From a checkpoint of a small model that answers yes/no questions on an image's attributes: fusion encoder activation gelu, trained on photos of arthropod specimens (BIOSCAN-5M).
Rows from block 4 of the image encoder of a small model that answers yes/no questions on an image's attributes, named by matrix and row number. Rows with one number belong to one neuron. Each number is 200 + 20 x the weight over its row's rms, rounded and kept within 0 to 999. All counts start at 0.
After each neuron's rows are labels from the 100 images, of 14976, where the neuron reaches its highest value: "top examples" is what is common among them. Only what is clearly more common there than usual is listed. The data: photos of arthropod specimens (BIOSCAN-5M). In brackets: how many of the 100.
# fc1: MLP up (encoder.blocks.4.mlp.fc1.weight, 768x192), inputs 96-191
# fc2: MLP down (encoder.blocks.4.mlp.fc2.weight, 192x768, transposed), outputs 96-191

fc1.278,204,221,183,207,181,175,210,252,197,144,194,214,209,199,219,164,180,224,197,216,185,202,182,179,196,205,179,221,201,203,226,183,221,162,202,168,174,180,236,196,232,181,249,195,181,221,194,203,174,215,198,209,171,199,202,181,208,178,187,230,246,222,188,202,213,208,186,207,246,193,197,189,218,211,222,193,214,215,186,224,218,197,194,186,177,201,239,182,178,188,191,216,193,164,222,187
fc2.278,160,196,194,212,193,202,199,230,185,190,215,188,202,212,205,234,186,200,212,183,204,204,244,222,214,191,206,216,217,194,165,195,169,195,205,234,237,177,220,186,224,191,204,201,228,211,191,167,202,183,229,212,194,222,179,220,231,195,196,178,211,210,212,210,204,199,232,230,167,189,212,248,215,170,202,210,202,198,176,214,233,204,195,178,189,177,180,202,163,186,211,205,183,178,245,171
top examples: order Hemiptera (30)

fc1.108,192,203,205,212,180,212,171,190,198,170,160,170,198,219,203,204,187,197,200,169,203,197,183,218,195,219,222,255,214,179,202,202,217,235,204,223,241,194,204,233,188,192,199,188,206,222,178,211,194,226,183,224,206,180,215,183,201,207,216,196,181,179,206,197,190,198,170,203,218,212,184,212,226,223,196,163,236,176,138,174,198,226,194,208,184,215,211,197,222,213,203,210,188,176,161,208
fc2.108,222,231,190,211,176,182,251,212,210,182,209,202,179,184,182,210,239,177,213,229,177,228,216,195,178,163,211,183,209,161,195,207,195,192,219,196,192,205,168,195,208,238,196,220,170,185,206,208,184,229,211,199,187,231,185,207,225,194,212,201,171,194,197,207,207,171,206,225,221,181,209,201,175,206,190,222,179,167,180,169,209,206,160,168,152,174,199,193,200,175,218,199,235,195,250,193
top examples: family Milichiidae (30)

fc1.8,198,181,226,194,205,208,167,204,251,167,209,185,165,206,199,232,197,193,184,194,186,207,217,204,221,220,230,218,234,187,173,214,230,215,222,211,217,189,236,187,176,225,186,187,200,203,197,206,214,206,227,223,195,171,179,218,198,256,212,167,146,168,189,176,172,198,145,189,202,192,190,223,188,196,157,186,197,154,199,194,170,195,196,186,202,196,181,193,231,201,190,196,220,204,158,188
fc2.8,194,195,217,207,191,192,226,174,216,155,197,220,197,201,178,177,241,186,231,195,198,193,206,198,190,202,193,178,160,184,190,216,215,203,203,209,199,218,201,218,225,175,226,210,178,209,235,194,205,208,227,212,214,192,196,190,194,239,212,183,166,173,204,176,176,188,209,174,223,217,197,187,223,213,217,177,225,201,201,192,166,201,188,211,206,206,212,201,220,193,188,160,221,184,168,187
top examples: order Diptera (67)

fc1.539,204,244,206,218,168,196,231,228,194,179,193,197,221,205,188,188,190,202,156,192,231,200,194,195,220,187,163,185,222,207,228,200,182,204,197,207,172,232,210,223,213,200,193,184,158,202,245,224,202,247,206,184,180,160,212,206,209,209,199,216,193,203,228,183,215,223,183,214,196,235,177,220,212,197,221,148,184,207,193,174,216,248,193,197,188,216,206,246,220,204,185,190,190,161,208,199
fc2.539,163,217,186,178,201,196,220,180,181,165,212,193,191,216,188,168,185,223,239,161,214,209,188,198,209,212,239,187,214,240,213,186,212,197,199,162,176,203,204,257,184,187,191,232,188,205,209,225,188,185,187,223,195,221,189,189,181,207,217,189,143,174,203,217,202,171,184,165,213,188,178,204,197,205,170,196,176,188,204,190,228,189,212,197,188,190,180,218,211,204,229,208,238,175,203,191
top examples: order Lepidoptera (27)

fc1.160,226,175,223,166,207,205,226,228,194,166,180,235,205,193,179,204,188,216,199,197,182,199,202,196,208,218,159,204,203,200,212,188,185,217,168,197,163,189,168,193,204,231,206,168,223,187,184,197,196,242,226,183,206,243,226,186,202,218,212,232,232,200,181,210,204,195,225,221,160,228,220,205,201,233,201,228,184,158,180,204,192,209,255,210,197,197,180,178,208,174,197,238,214,187,203,223
fc2.160,239,186,170,222,225,248,191,215,216,179,194,165,224,229,179,189,228,177,191,203,210,174,202,229,232,172,224,211,170,203,160,187,219,204,194,193,216,198,215,197,187,163,193,214,168,193,190,192,193,188,209,208,178,181,172,194,189,163,214,192,161,166,216,235,222,158,203,209,233,196,177,204,197,163,193,195,203,198,213,191,233,213,211,177,188,180,221,204,173,224,182,207,195,212,227,169
top examples: order Coleoptera (75)

fc1.107,200,205,162,176,199,212,207,193,234,201,218,220,222,194,189,212,203,230,212,169,195,216,205,233,177,219,211,200,153,215,191,213,190,170,189,221,198,202,197,215,233,205,218,195,207,184,219,236,187,193,193,199,187,173,208,196,215,188,187,192,196,194,201,154,194,232,216,179,194,203,210,188,200,248,206,172,194,203,191,224,192,198,257,163,253,210,208,170,180,197,203,193,200,162,216,222
fc2.107,227,214,251,208,211,181,153,212,187,198,173,230,218,209,216,231,203,200,174,180,201,201,164,167,239,214,217,228,209,206,187,182,173,245,186,179,202,202,209,192,163,211,188,178,181,227,230,171,202,190,219,218,200,223,198,222,182,206,199,176,216,214,219,206,180,157,172,208,201,220,198,177,187,184,150,206,176,190,202,175,210,230,208,227,200,164,218,176,174,199,177,183,223,194,198,178
top examples: order Lepidoptera (27)

fc1.628,203,203,187,207,195,201,211,189,191,175,212,224,220,176,223,184,186,223,188,230,220,179,189,229,204,189,199,199,171,200,204,208,226,174,164,214,211,230,206,209,190,194,192,168,225,205,206,220,200,200,189,199,196,234,195,183,217,196,201,203,157,167,177,221,196,187,264,185,228,216,178,225,230,231,200,210,230,180,179,217,200,226,198,161,234,215,186,166,165,206,171,171,199,188,222,174
fc2.628,208,209,214,204,196,214,170,242,227,201,173,220,202,215,189,191,197,234,203,186,194,210,159,184,216,215,206,220,205,192,162,201,169,243,193,212,188,180,170,190,182,192,220,195,213,210,198,198,195,169,206,212,204,238,200,195,182,175,176,196,241,179,226,195,201,177,174,173,203,196,188,179,164,161,184,208,170,209,227,183,217,216,229,190,188,148,195,180,192,180,188,189,229,182,205,193
top examples: order Coleoptera (46)

fc1.451,189,209,216,204,238,179,185,176,186,174,180,180,178,186,176,209,204,208,215,202,175,228,219,197,225,188,167,167,240,210,207,171,225,254,226,203,210,218,221,195,220,205,177,210,189,203,221,171,189,214,219,235,219,229,219,195,191,231,213,220,220,217,212,243,213,201,226,233,196,172,223,171,171,211,210,174,190,160,175,215,187,194,228,201,222,191,222,182,199,186,190,204,210,226,223,194
fc2.451,183,197,187,178,206,205,165,183,214,194,171,206,167,195,228,257,153,205,237,206,190,186,173,200,170,200,227,230,167,187,207,225,175,177,192,227,199,178,208,197,168,199,207,210,199,214,198,203,189,188,177,188,222,205,165,213,226,208,207,197,217,173,188,183,179,169,198,167,185,216,186,204,194,220,178,226,192,208,222,204,167,207,182,197,205,206,218,208,206,198,195,234,201,201,167,219
top examples: order Hymenoptera (41)

fc1.143,202,219,220,201,164,203,175,231,212,182,178,185,209,204,202,223,198,194,179,175,183,201,204,201,220,210,182,233,210,204,217,219,209,235,210,205,227,197,196,224,218,188,213,182,203,178,186,190,206,233,178,237,182,190,184,183,208,198,206,172,183,154,195,166,197,214,186,208,175,225,198,220,204,222,165,185,216,163,176,180,184,208,185,194,173,186,197,202,217,218,218,160,221,202,143,200
fc2.143,224,183,186,209,187,187,224,211,212,213,211,188,204,202,209,183,212,218,205,176,214,201,228,191,192,171,226,171,201,170,187,216,195,199,222,205,218,201,173,218,221,223,213,228,153,208,202,207,213,213,230,201,195,241,167,189,186,162,213,232,157,193,177,205,191,167,193,228,220,201,214,178,209,170,197,173,201,175,187,151,208,192,149,169,156,199,201,170,196,197,193,214,229,196,229,202
top examples: family Milichiidae (27)

fc1.72,161,194,192,210,184,208,187,202,214,180,157,193,201,220,197,198,186,196,201,177,234,221,202,201,183,234,209,230,221,188,193,202,221,207,189,197,206,196,202,240,202,195,214,193,192,210,175,207,195,205,181,220,215,200,212,175,200,217,208,192,177,193,204,207,191,207,172,190,229,218,165,240,205,217,211,169,216,183,153,173,178,240,206,201,196,209,218,199,224,204,167,221,190,177,151,213
fc2.72,207,227,190,211,169,180,232,208,209,183,217,209,181,184,174,203,228,172,216,234,154,232,219,196,166,176,203,194,196,168,183,188,212,183,208,189,183,202,178,201,203,239,190,227,163,191,220,193,206,226,196,204,171,218,181,211,213,215,202,191,159,200,199,192,196,184,211,230,218,182,211,203,175,215,181,205,190,160,164,174,213,210,164,189,151,174,200,197,198,205,201,185,207,191,240,189
top examples: order Diptera (78)

fc1.601,221,142,230,149,197,174,221,209,195,172,190,204,195,198,193,210,203,226,193,186,198,204,175,189,176,197,183,212,200,224,198,193,202,225,206,208,191,206,171,197,182,227,214,206,196,183,156,172,165,217,213,207,205,215,248,168,201,236,210,209,218,186,172,221,207,207,250,194,190,183,202,173,195,225,199,202,207,186,202,205,191,195,239,193,189,211,201,174,242,191,207,216,181,179,200,195
fc2.601,224,206,184,211,216,250,186,205,193,194,228,206,210,235,197,155,242,193,185,191,217,172,201,232,210,206,215,206,168,191,175,175,184,192,181,164,224,169,187,183,236,186,195,172,164,197,209,217,203,205,213,194,194,197,172,184,176,170,207,199,169,200,209,196,210,163,195,199,212,217,176,213,202,165,228,208,189,208,214,167,191,194,190,203,201,204,226,237,174,230,166,210,195,202,199,189
top examples: order Coleoptera (48)

fc1.391,166,184,196,218,175,212,181,194,213,172,194,204,189,182,189,210,182,208,189,183,243,232,181,184,221,203,195,209,208,189,211,203,255,181,204,193,193,235,204,239,233,208,194,189,204,191,157,202,186,188,198,196,225,217,230,165,202,220,237,202,156,187,217,182,192,202,187,186,224,209,183,202,222,209,207,182,199,194,182,185,197,208,196,179,232,237,203,198,202,208,165,219,197,193,183,214
fc2.391,209,219,184,198,178,183,232,225,207,176,216,210,197,187,174,217,216,188,206,219,166,213,225,187,162,166,188,193,204,196,191,186,226,187,183,188,191,184,193,221,190,224,221,223,157,200,217,180,222,234,198,173,183,219,195,211,218,208,192,207,188,220,193,195,173,207,203,229,215,202,202,175,203,215,185,184,177,195,193,183,222,199,194,180,165,156,211,200,168,226,205,205,199,184,222,206
top examples: order Diptera (62)

fc1.365,218,202,210,189,175,180,159,187,215,155,212,207,197,175,193,176,200,175,180,194,218,226,181,202,212,204,212,237,172,190,216,201,202,187,221,200,176,242,229,213,208,221,239,180,190,201,174,199,178,210,206,200,192,225,196,237,210,182,191,198,207,192,189,192,212,188,186,196,205,199,222,197,199,180,204,203,183,217,187,201,178,195,188,186,206,237,213,191,190,172,172,194,180,171,197,221
fc2.365,232,207,203,160,216,162,215,192,179,202,206,205,211,213,186,189,228,196,197,215,197,170,204,232,217,190,208,201,199,190,213,181,198,181,212,178,179,151,181,256,160,189,172,203,185,205,196,176,185,214,185,190,174,202,186,203,202,209,147,216,182,203,193,187,215,222,180,209,192,186,185,218,206,204,164,223,208,249,167,191,204,203,199,219,149,179,206,200,192,188,215,203,199,170,225,193
top examples: order Hemiptera (39)

fc1.216,208,196,221,208,176,170,171,204,202,139,219,210,195,193,183,182,197,184,173,202,220,215,158,217,211,200,220,237,184,212,212,195,189,204,201,224,156,245,217,218,220,210,241,202,199,210,172,219,202,226,203,209,183,211,195,244,212,192,185,195,204,197,210,182,189,189,162,185,206,180,198,192,203,186,211,209,194,213,172,204,179,181,167,158,233,230,205,185,192,182,164,185,179,200,214,218
fc2.216,207,211,207,172,210,175,226,198,188,223,191,192,223,208,184,185,226,193,201,208,222,196,196,223,207,187,208,181,187,189,214,192,201,181,210,203,202,150,184,244,164,189,175,219,209,204,208,183,184,222,211,175,177,209,181,206,211,221,157,214,191,195,207,210,236,218,188,228,186,188,198,193,202,179,187,228,194,217,168,188,209,213,216,222,160,184,221,189,195,179,236,181,218,151,222,185
top examples: order Hemiptera (39)

fc1.257,197,177,209,188,201,190,216,200,183,192,195,206,224,187,164,207,197,186,219,225,218,192,174,158,208,196,184,192,193,189,225,192,188,234,191,195,177,191,193,201,176,192,231,197,192,191,149,218,167,180,202,184,174,228,206,182,219,187,222,263,218,175,201,211,212,200,235,238,161,238,189,237,194,244,234,225,173,192,196,224,214,188,218,163,214,184,203,212,171,194,209,210,187,204,228,230
fc2.257,213,212,185,189,200,227,202,202,214,158,171,217,198,224,208,208,174,195,204,207,197,194,181,187,247,217,236,187,217,205,202,175,196,217,172,192,181,183,196,212,221,186,219,210,167,190,189,226,216,182,204,220,167,197,181,185,183,194,198,186,154,177,203,187,209,185,170,216,205,186,191,229,196,163,209,221,220,180,191,162,208,206,205,180,219,219,207,202,152,201,187,215,188,213,241,189
top examples: order Coleoptera (89); family Throscidae (43)

fc1.210,202,202,172,220,207,183,195,177,225,181,230,201,223,211,200,227,213,251,220,209,209,240,209,220,181,201,190,201,190,153,197,205,212,219,213,205,180,215,201,224,210,166,162,215,220,198,228,190,164,164,191,197,162,185,220,179,174,196,175,205,201,160,204,219,228,188,209,218,204,236,195,174,179,215,204,163,163,193,213,211,175,203,238,219,191,204,182,212,195,198,233,214,186,190,223,191
fc2.210,220,190,210,172,205,223,186,238,184,204,217,261,169,189,189,194,204,204,203,224,211,214,154,200,218,226,227,169,226,228,225,206,204,180,210,232,210,177,198,181,179,203,216,191,185,203,187,182,184,183,201,198,238,223,178,217,197,218,197,154,183,191,188,184,195,169,196,205,186,203,190,222,208,159,188,206,208,182,221,199,194,148,180,193,201,174,194,224,195,217,174,230,213,154,196,198
top examples: order Lepidoptera (35)

fc1.605,156,178,192,197,179,210,169,193,263,164,186,208,205,201,183,220,195,216,208,197,250,210,188,153,230,216,197,201,212,195,193,213,222,165,232,221,176,210,203,228,242,191,185,219,194,196,175,224,184,182,192,207,201,209,207,184,171,217,221,188,177,191,202,174,202,199,195,186,226,201,191,200,222,210,212,197,199,180,211,209,187,207,197,183,223,211,207,173,229,198,181,196,200,221,209,201
fc2.605,205,205,182,178,184,200,203,218,195,180,222,175,198,184,196,224,192,202,188,226,176,209,212,199,177,194,179,204,233,202,187,189,201,201,172,190,183,179,205,224,188,239,228,206,182,211,192,166,230,236,218,171,189,209,192,200,198,183,194,211,210,227,190,198,178,214,212,223,205,212,184,160,210,201,175,187,207,193,178,198,213,202,198,179,175,198,204,206,150,227,190,206,210,191,186,200
top examples: order Hymenoptera (49)

fc1.471,221,195,222,199,212,208,185,206,174,138,187,171,223,193,212,216,236,205,232,181,206,219,207,216,194,200,193,215,220,205,208,220,172,203,220,210,213,231,216,226,201,208,192,176,193,214,184,191,210,207,199,231,218,187,224,223,216,173,243,239,202,165,161,208,194,186,207,223,209,199,206,134,189,192,214,202,190,214,156,231,202,186,170,209,217,224,220,201,209,174,230,215,194,207,219,207
fc2.471,223,237,196,216,207,180,215,206,196,180,206,192,217,219,205,227,172,195,239,184,212,216,175,176,224,203,221,206,219,159,232,178,209,164,199,179,205,202,198,221,205,192,198,242,212,212,208,194,237,196,158,187,214,202,176,208,230,200,184,172,209,180,218,218,198,216,197,153,199,188,200,185,205,236,235,211,178,222,224,178,196,223,220,196,196,197,241,194,183,210,207,201,191,215,191,204
top examples: order Hymenoptera (44)

fc1.327,214,205,233,195,182,237,180,195,176,178,199,198,196,205,204,177,186,176,168,210,209,219,215,218,200,199,178,239,198,207,211,217,226,216,204,224,190,196,215,232,174,202,204,195,205,186,211,208,219,228,208,199,187,186,237,205,220,236,186,165,190,196,186,172,211,187,191,230,179,202,202,179,220,192,228,197,207,209,200,202,190,202,172,158,191,228,221,192,190,160,197,177,196,165,216,213
fc2.327,218,216,216,199,224,186,190,226,202,187,213,196,207,235,200,221,223,229,208,189,201,172,191,192,232,188,196,182,230,200,195,187,185,195,225,149,177,161,161,236,171,220,215,177,195,241,219,184,186,213,184,222,194,205,200,191,192,176,201,200,170,187,168,185,214,145,208,206,227,202,186,217,213,212,188,218,167,197,163,173,222,213,211,169,162,187,182,199,188,200,213,230,193,204,198,210
top examples: order Hemiptera (35)

fc1.194,193,200,214,222,202,179,198,197,210,172,217,181,198,169,215,207,216,199,179,236,207,208,195,205,239,197,186,184,191,216,195,205,223,183,190,205,147,212,216,219,169,203,216,201,185,206,180,185,187,184,204,204,216,201,211,205,196,208,215,195,190,173,219,182,221,199,188,195,176,209,202,213,212,202,215,185,182,215,170,183,182,176,243,188,243,222,205,148,189,202,161,176,179,209,203,192
fc2.194,184,209,199,191,186,174,223,208,206,170,214,197,172,213,207,233,192,193,206,164,194,193,218,202,171,186,212,197,202,218,219,161,221,188,177,200,177,175,199,256,200,195,210,230,193,196,179,202,217,218,190,181,210,209,198,195,226,173,172,197,232,192,191,197,188,206,187,185,206,191,186,192,205,233,181,198,212,224,230,215,197,179,221,191,183,154,208,192,168,234,194,250,226,185,196,207
top examples: order Diptera (77)

fc1.170,195,191,219,193,208,206,171,207,239,163,205,183,174,205,199,231,202,190,190,197,183,207,222,200,213,232,221,220,231,182,179,206,228,209,218,219,231,188,238,187,180,218,184,192,205,197,195,213,210,205,227,224,196,167,182,209,194,256,214,176,155,172,191,178,174,198,145,185,200,198,191,234,191,201,159,185,198,160,205,200,169,190,202,184,206,197,181,202,235,206,186,184,221,192,166,191
fc2.170,203,199,210,213,191,188,222,185,224,160,210,225,197,205,179,178,237,195,229,200,204,196,211,195,194,204,199,181,170,182,192,220,220,199,208,206,198,210,196,223,226,185,224,207,174,209,237,188,209,207,231,211,211,200,200,192,201,234,215,181,165,172,199,174,179,192,206,188,233,213,195,191,225,215,227,178,226,202,202,195,170,195,181,213,207,208,213,195,212,197,184,163,222,184,173,190
top examples: order Diptera (62)

fc1.163,187,178,172,216,181,222,200,192,202,167,178,231,227,201,196,216,169,195,210,166,217,211,171,170,198,198,219,218,222,197,220,204,248,193,221,181,189,208,185,238,219,209,211,174,211,200,170,182,186,219,183,201,211,190,219,195,214,219,219,198,193,192,208,180,201,191,175,171,241,220,178,212,224,203,230,157,211,202,202,191,209,195,203,185,222,248,196,206,210,224,169,188,190,196,195,208
fc2.163,214,216,186,195,174,182,222,206,165,198,208,195,174,192,185,192,216,186,183,226,150,230,206,195,183,174,170,199,200,189,210,194,227,180,200,211,177,156,202,211,140,221,217,181,165,202,204,183,185,202,186,183,189,215,213,200,213,181,184,203,195,199,194,194,179,212,185,202,197,190,202,156,200,251,166,214,152,204,233,190,213,199,223,184,184,165,217,180,181,200,210,191,192,194,208,215
top examples: family Milichiidae (31)

fc1.25,205,211,215,196,237,233,166,202,170,140,219,164,202,181,211,195,201,188,214,176,201,214,178,200,186,163,195,213,202,214,191,220,185,192,170,225,208,223,205,210,225,209,193,193,180,200,194,175,237,189,188,211,215,197,226,203,199,208,218,198,213,193,170,209,177,143,220,252,166,209,211,196,205,238,182,206,204,209,181,221,181,228,198,178,229,217,196,191,223,169,200,234,215,211,193,194
fc2.25,215,226,262,210,160,169,212,195,188,202,180,189,182,222,175,244,200,214,190,198,223,216,180,199,230,209,200,183,231,180,227,183,210,203,200,193,221,202,218,215,218,184,190,190,211,203,168,195,238,186,164,192,240,216,193,187,199,217,186,155,205,210,252,199,183,225,200,166,221,188,223,194,201,210,217,225,196,194,205,163,186,201,256,211,168,195,216,209,172,209,190,176,171,206,208,206
top examples: order Hymenoptera (46)

fc1.156,183,209,192,207,214,217,212,171,189,170,220,161,193,181,207,198,175,228,192,182,177,218,199,181,192,168,171,202,230,219,175,190,178,169,195,218,200,206,207,208,215,207,191,186,200,195,221,181,219,166,192,180,214,191,226,211,183,180,200,234,188,170,195,202,189,192,206,254,180,234,188,186,188,198,214,174,195,207,177,223,201,212,194,199,241,198,187,168,227,195,215,212,200,208,215,165
fc2.156,195,210,181,194,195,217,212,222,170,235,205,234,201,266,177,223,208,216,227,198,210,220,175,184,206,179,220,151,209,224,233,190,173,194,227,165,205,178,214,218,192,195,228,176,192,178,179,210,232,208,175,179,243,212,179,199,208,223,189,187,207,230,205,225,193,207,189,197,199,189,187,212,176,168,194,235,204,195,222,148,187,209,187,193,169,182,194,223,199,211,166,237,188,169,202,187
top examples: order Hymenoptera (42)

fc1.556,193,201,212,188,189,224,200,224,176,136,199,196,224,215,205,192,191,209,165,216,204,188,180,193,202,182,186,217,206,225,176,213,186,218,218,178,169,200,175,211,225,226,211,201,213,200,203,199,184,223,217,141,209,191,220,241,207,195,210,190,201,178,194,207,227,197,192,204,194,222,211,226,215,177,232,198,198,194,202,206,196,178,155,156,233,253,210,202,182,172,160,197,201,217,216,202
fc2.556,188,206,222,216,210,189,194,212,225,197,162,193,181,190,159,227,217,217,209,144,185,155,180,207,229,184,215,199,197,189,227,200,172,223,194,206,188,134,191,242,204,214,194,212,203,206,207,217,211,195,198,197,177,210,179,193,195,214,164,202,197,183,192,215,222,230,210,192,191,194,201,207,211,161,159,223,209,177,188,177,214,222,238,189,173,189,188,201,200,194,183,205,232,208,226,208
top examples: order Hemiptera (50)

fc1.372,217,188,197,205,197,166,232,214,198,179,214,242,197,209,223,139,207,222,179,176,182,215,200,161,222,213,144,233,177,206,216,202,199,192,190,196,167,162,222,229,241,199,225,195,200,185,209,248,161,227,244,185,187,220,192,214,208,179,159,196,177,188,204,197,192,201,168,216,206,193,215,182,183,215,220,212,177,210,189,212,219,222,224,209,205,193,226,181,218,219,186,218,167,165,193,191
fc2.372,210,207,186,192,220,216,206,209,226,166,222,206,213,186,214,209,195,196,224,169,215,218,211,196,209,203,230,203,199,193,214,224,201,185,205,214,220,160,186,218,199,196,198,201,169,212,189,174,209,195,199,204,184,212,172,188,218,208,200,171,214,190,206,205,210,180,199,199,195,208,200,217,216,147,191,199,214,180,189,203,213,201,208,210,195,170,197,222,171,186,184,201,199,168,220,164
top examples: order Hemiptera (33)

fc1.496,172,253,201,198,197,213,194,195,185,163,198,199,192,163,221,182,221,173,215,187,216,220,193,197,204,196,189,184,233,215,171,179,174,199,207,199,206,207,169,205,226,199,193,176,209,168,188,188,180,216,176,173,194,196,196,210,218,182,231,206,195,246,217,196,159,171,219,242,215,213,221,211,195,205,210,207,211,217,173,224,198,224,220,180,215,204,220,192,167,176,178,204,185,193,188,229
fc2.496,213,177,211,206,203,222,185,201,174,203,225,197,221,233,215,182,179,218,201,191,203,177,218,199,197,190,205,223,211,193,193,227,188,236,231,183,178,152,168,203,208,208,186,190,196,203,186,191,204,186,214,201,141,202,194,175,176,170,193,210,219,225,170,175,211,213,190,165,165,191,194,228,182,208,198,156,219,217,226,209,225,209,191,209,230,236,185,201,181,209,209,224,198,185,203,203
top examples: order Coleoptera (68)

fc1.34,240,191,253,184,193,222,198,199,215,178,208,193,185,178,195,145,211,180,165,198,191,235,216,211,219,188,200,229,173,192,215,214,196,187,208,234,200,197,226,224,202,214,218,175,210,199,200,203,188,233,224,218,182,229,226,215,214,206,161,171,204,212,169,177,213,187,182,193,187,205,241,213,188,163,194,190,192,198,209,196,209,195,193,183,190,205,194,196,203,160,176,164,199,175,200,207
fc2.34,168,213,227,194,222,212,192,219,200,179,217,171,191,218,191,191,195,211,196,201,185,161,195,205,241,215,212,211,189,203,194,184,207,201,205,182,187,156,177,235,155,215,186,203,225,222,203,199,187,206,188,205,188,175,172,201,226,194,165,222,194,176,184,207,231,200,177,211,194,170,191,226,224,190,179,203,213,210,173,179,193,205,183,203,171,191,181,223,196,206,219,225,174,177,226,210
top examples: order Hemiptera (40)

fc1.719,252,187,229,205,194,209,182,191,204,178,188,235,235,221,178,197,182,187,214,196,170,210,195,211,223,212,192,225,200,187,197,203,209,217,185,224,238,173,170,175,178,215,210,182,222,196,213,233,209,239,208,222,225,198,228,189,222,167,167,144,186,196,199,181,236,201,189,205,198,204,207,219,201,169,213,160,177,223,187,203,200,205,197,196,204,234,203,218,203,182,186,172,214,168,187,207
fc2.719,133,221,209,217,204,183,195,182,192,147,192,192,219,217,189,183,177,202,217,173,179,159,167,193,220,220,237,207,183,182,217,186,198,217,195,204,210,144,160,226,192,239,197,215,207,228,208,206,205,184,207,200,177,185,199,210,233,182,184,204,166,192,179,204,229,196,193,177,208,167,209,213,187,185,187,217,191,182,182,181,228,223,210,189,180,213,165,204,192,216,215,219,207,179,211,191
top examples: order Hemiptera (52); family Cicadellidae (26)

fc1.103,229,218,191,177,190,178,219,235,177,153,223,217,185,228,180,193,208,211,166,218,238,206,158,177,216,192,173,210,247,197,212,200,203,229,185,207,190,212,186,212,252,217,208,203,188,199,207,218,184,209,214,156,198,207,208,207,221,179,233,205,164,229,229,205,214,226,202,211,199,204,202,218,240,207,246,183,220,226,198,223,222,225,179,180,221,233,203,196,190,178,183,183,234,196,212,231
fc2.103,191,209,196,228,194,192,219,189,194,190,201,193,217,225,196,208,199,221,210,176,228,185,219,212,201,206,215,195,222,168,214,211,161,213,205,242,222,198,175,225,193,197,181,213,201,174,220,198,168,182,217,207,179,192,201,185,242,187,180,226,183,167,206,207,192,230,216,181,208,168,214,231,183,145,204,190,212,192,190,190,214,256,212,192,196,177,190,190,163,197,197,208,192,186,235,202
top examples: order Hemiptera (56)

fc1.517,207,200,205,225,225,228,185,187,183,158,226,172,211,183,226,179,206,209,196,209,196,206,206,227,209,193,175,193,230,194,184,177,205,195,204,244,214,206,209,183,222,229,178,198,192,204,192,206,215,170,175,226,216,197,225,191,232,189,213,242,211,208,178,166,220,209,231,223,191,191,204,163,203,194,200,179,212,215,165,216,230,180,176,206,194,190,227,179,218,166,219,223,189,205,210,184
fc2.517,224,215,188,228,183,183,223,197,174,215,170,191,211,207,169,221,203,190,219,190,206,179,182,185,207,165,234,186,197,197,260,170,179,188,232,180,201,220,210,208,222,173,191,167,192,198,202,204,244,182,180,160,231,193,172,193,224,211,198,151,180,217,213,225,181,183,183,199,218,186,196,205,171,200,242,225,217,215,207,168,170,172,194,177,213,203,214,205,212,242,212,184,205,196,198,195
top examples: order Hymenoptera (42)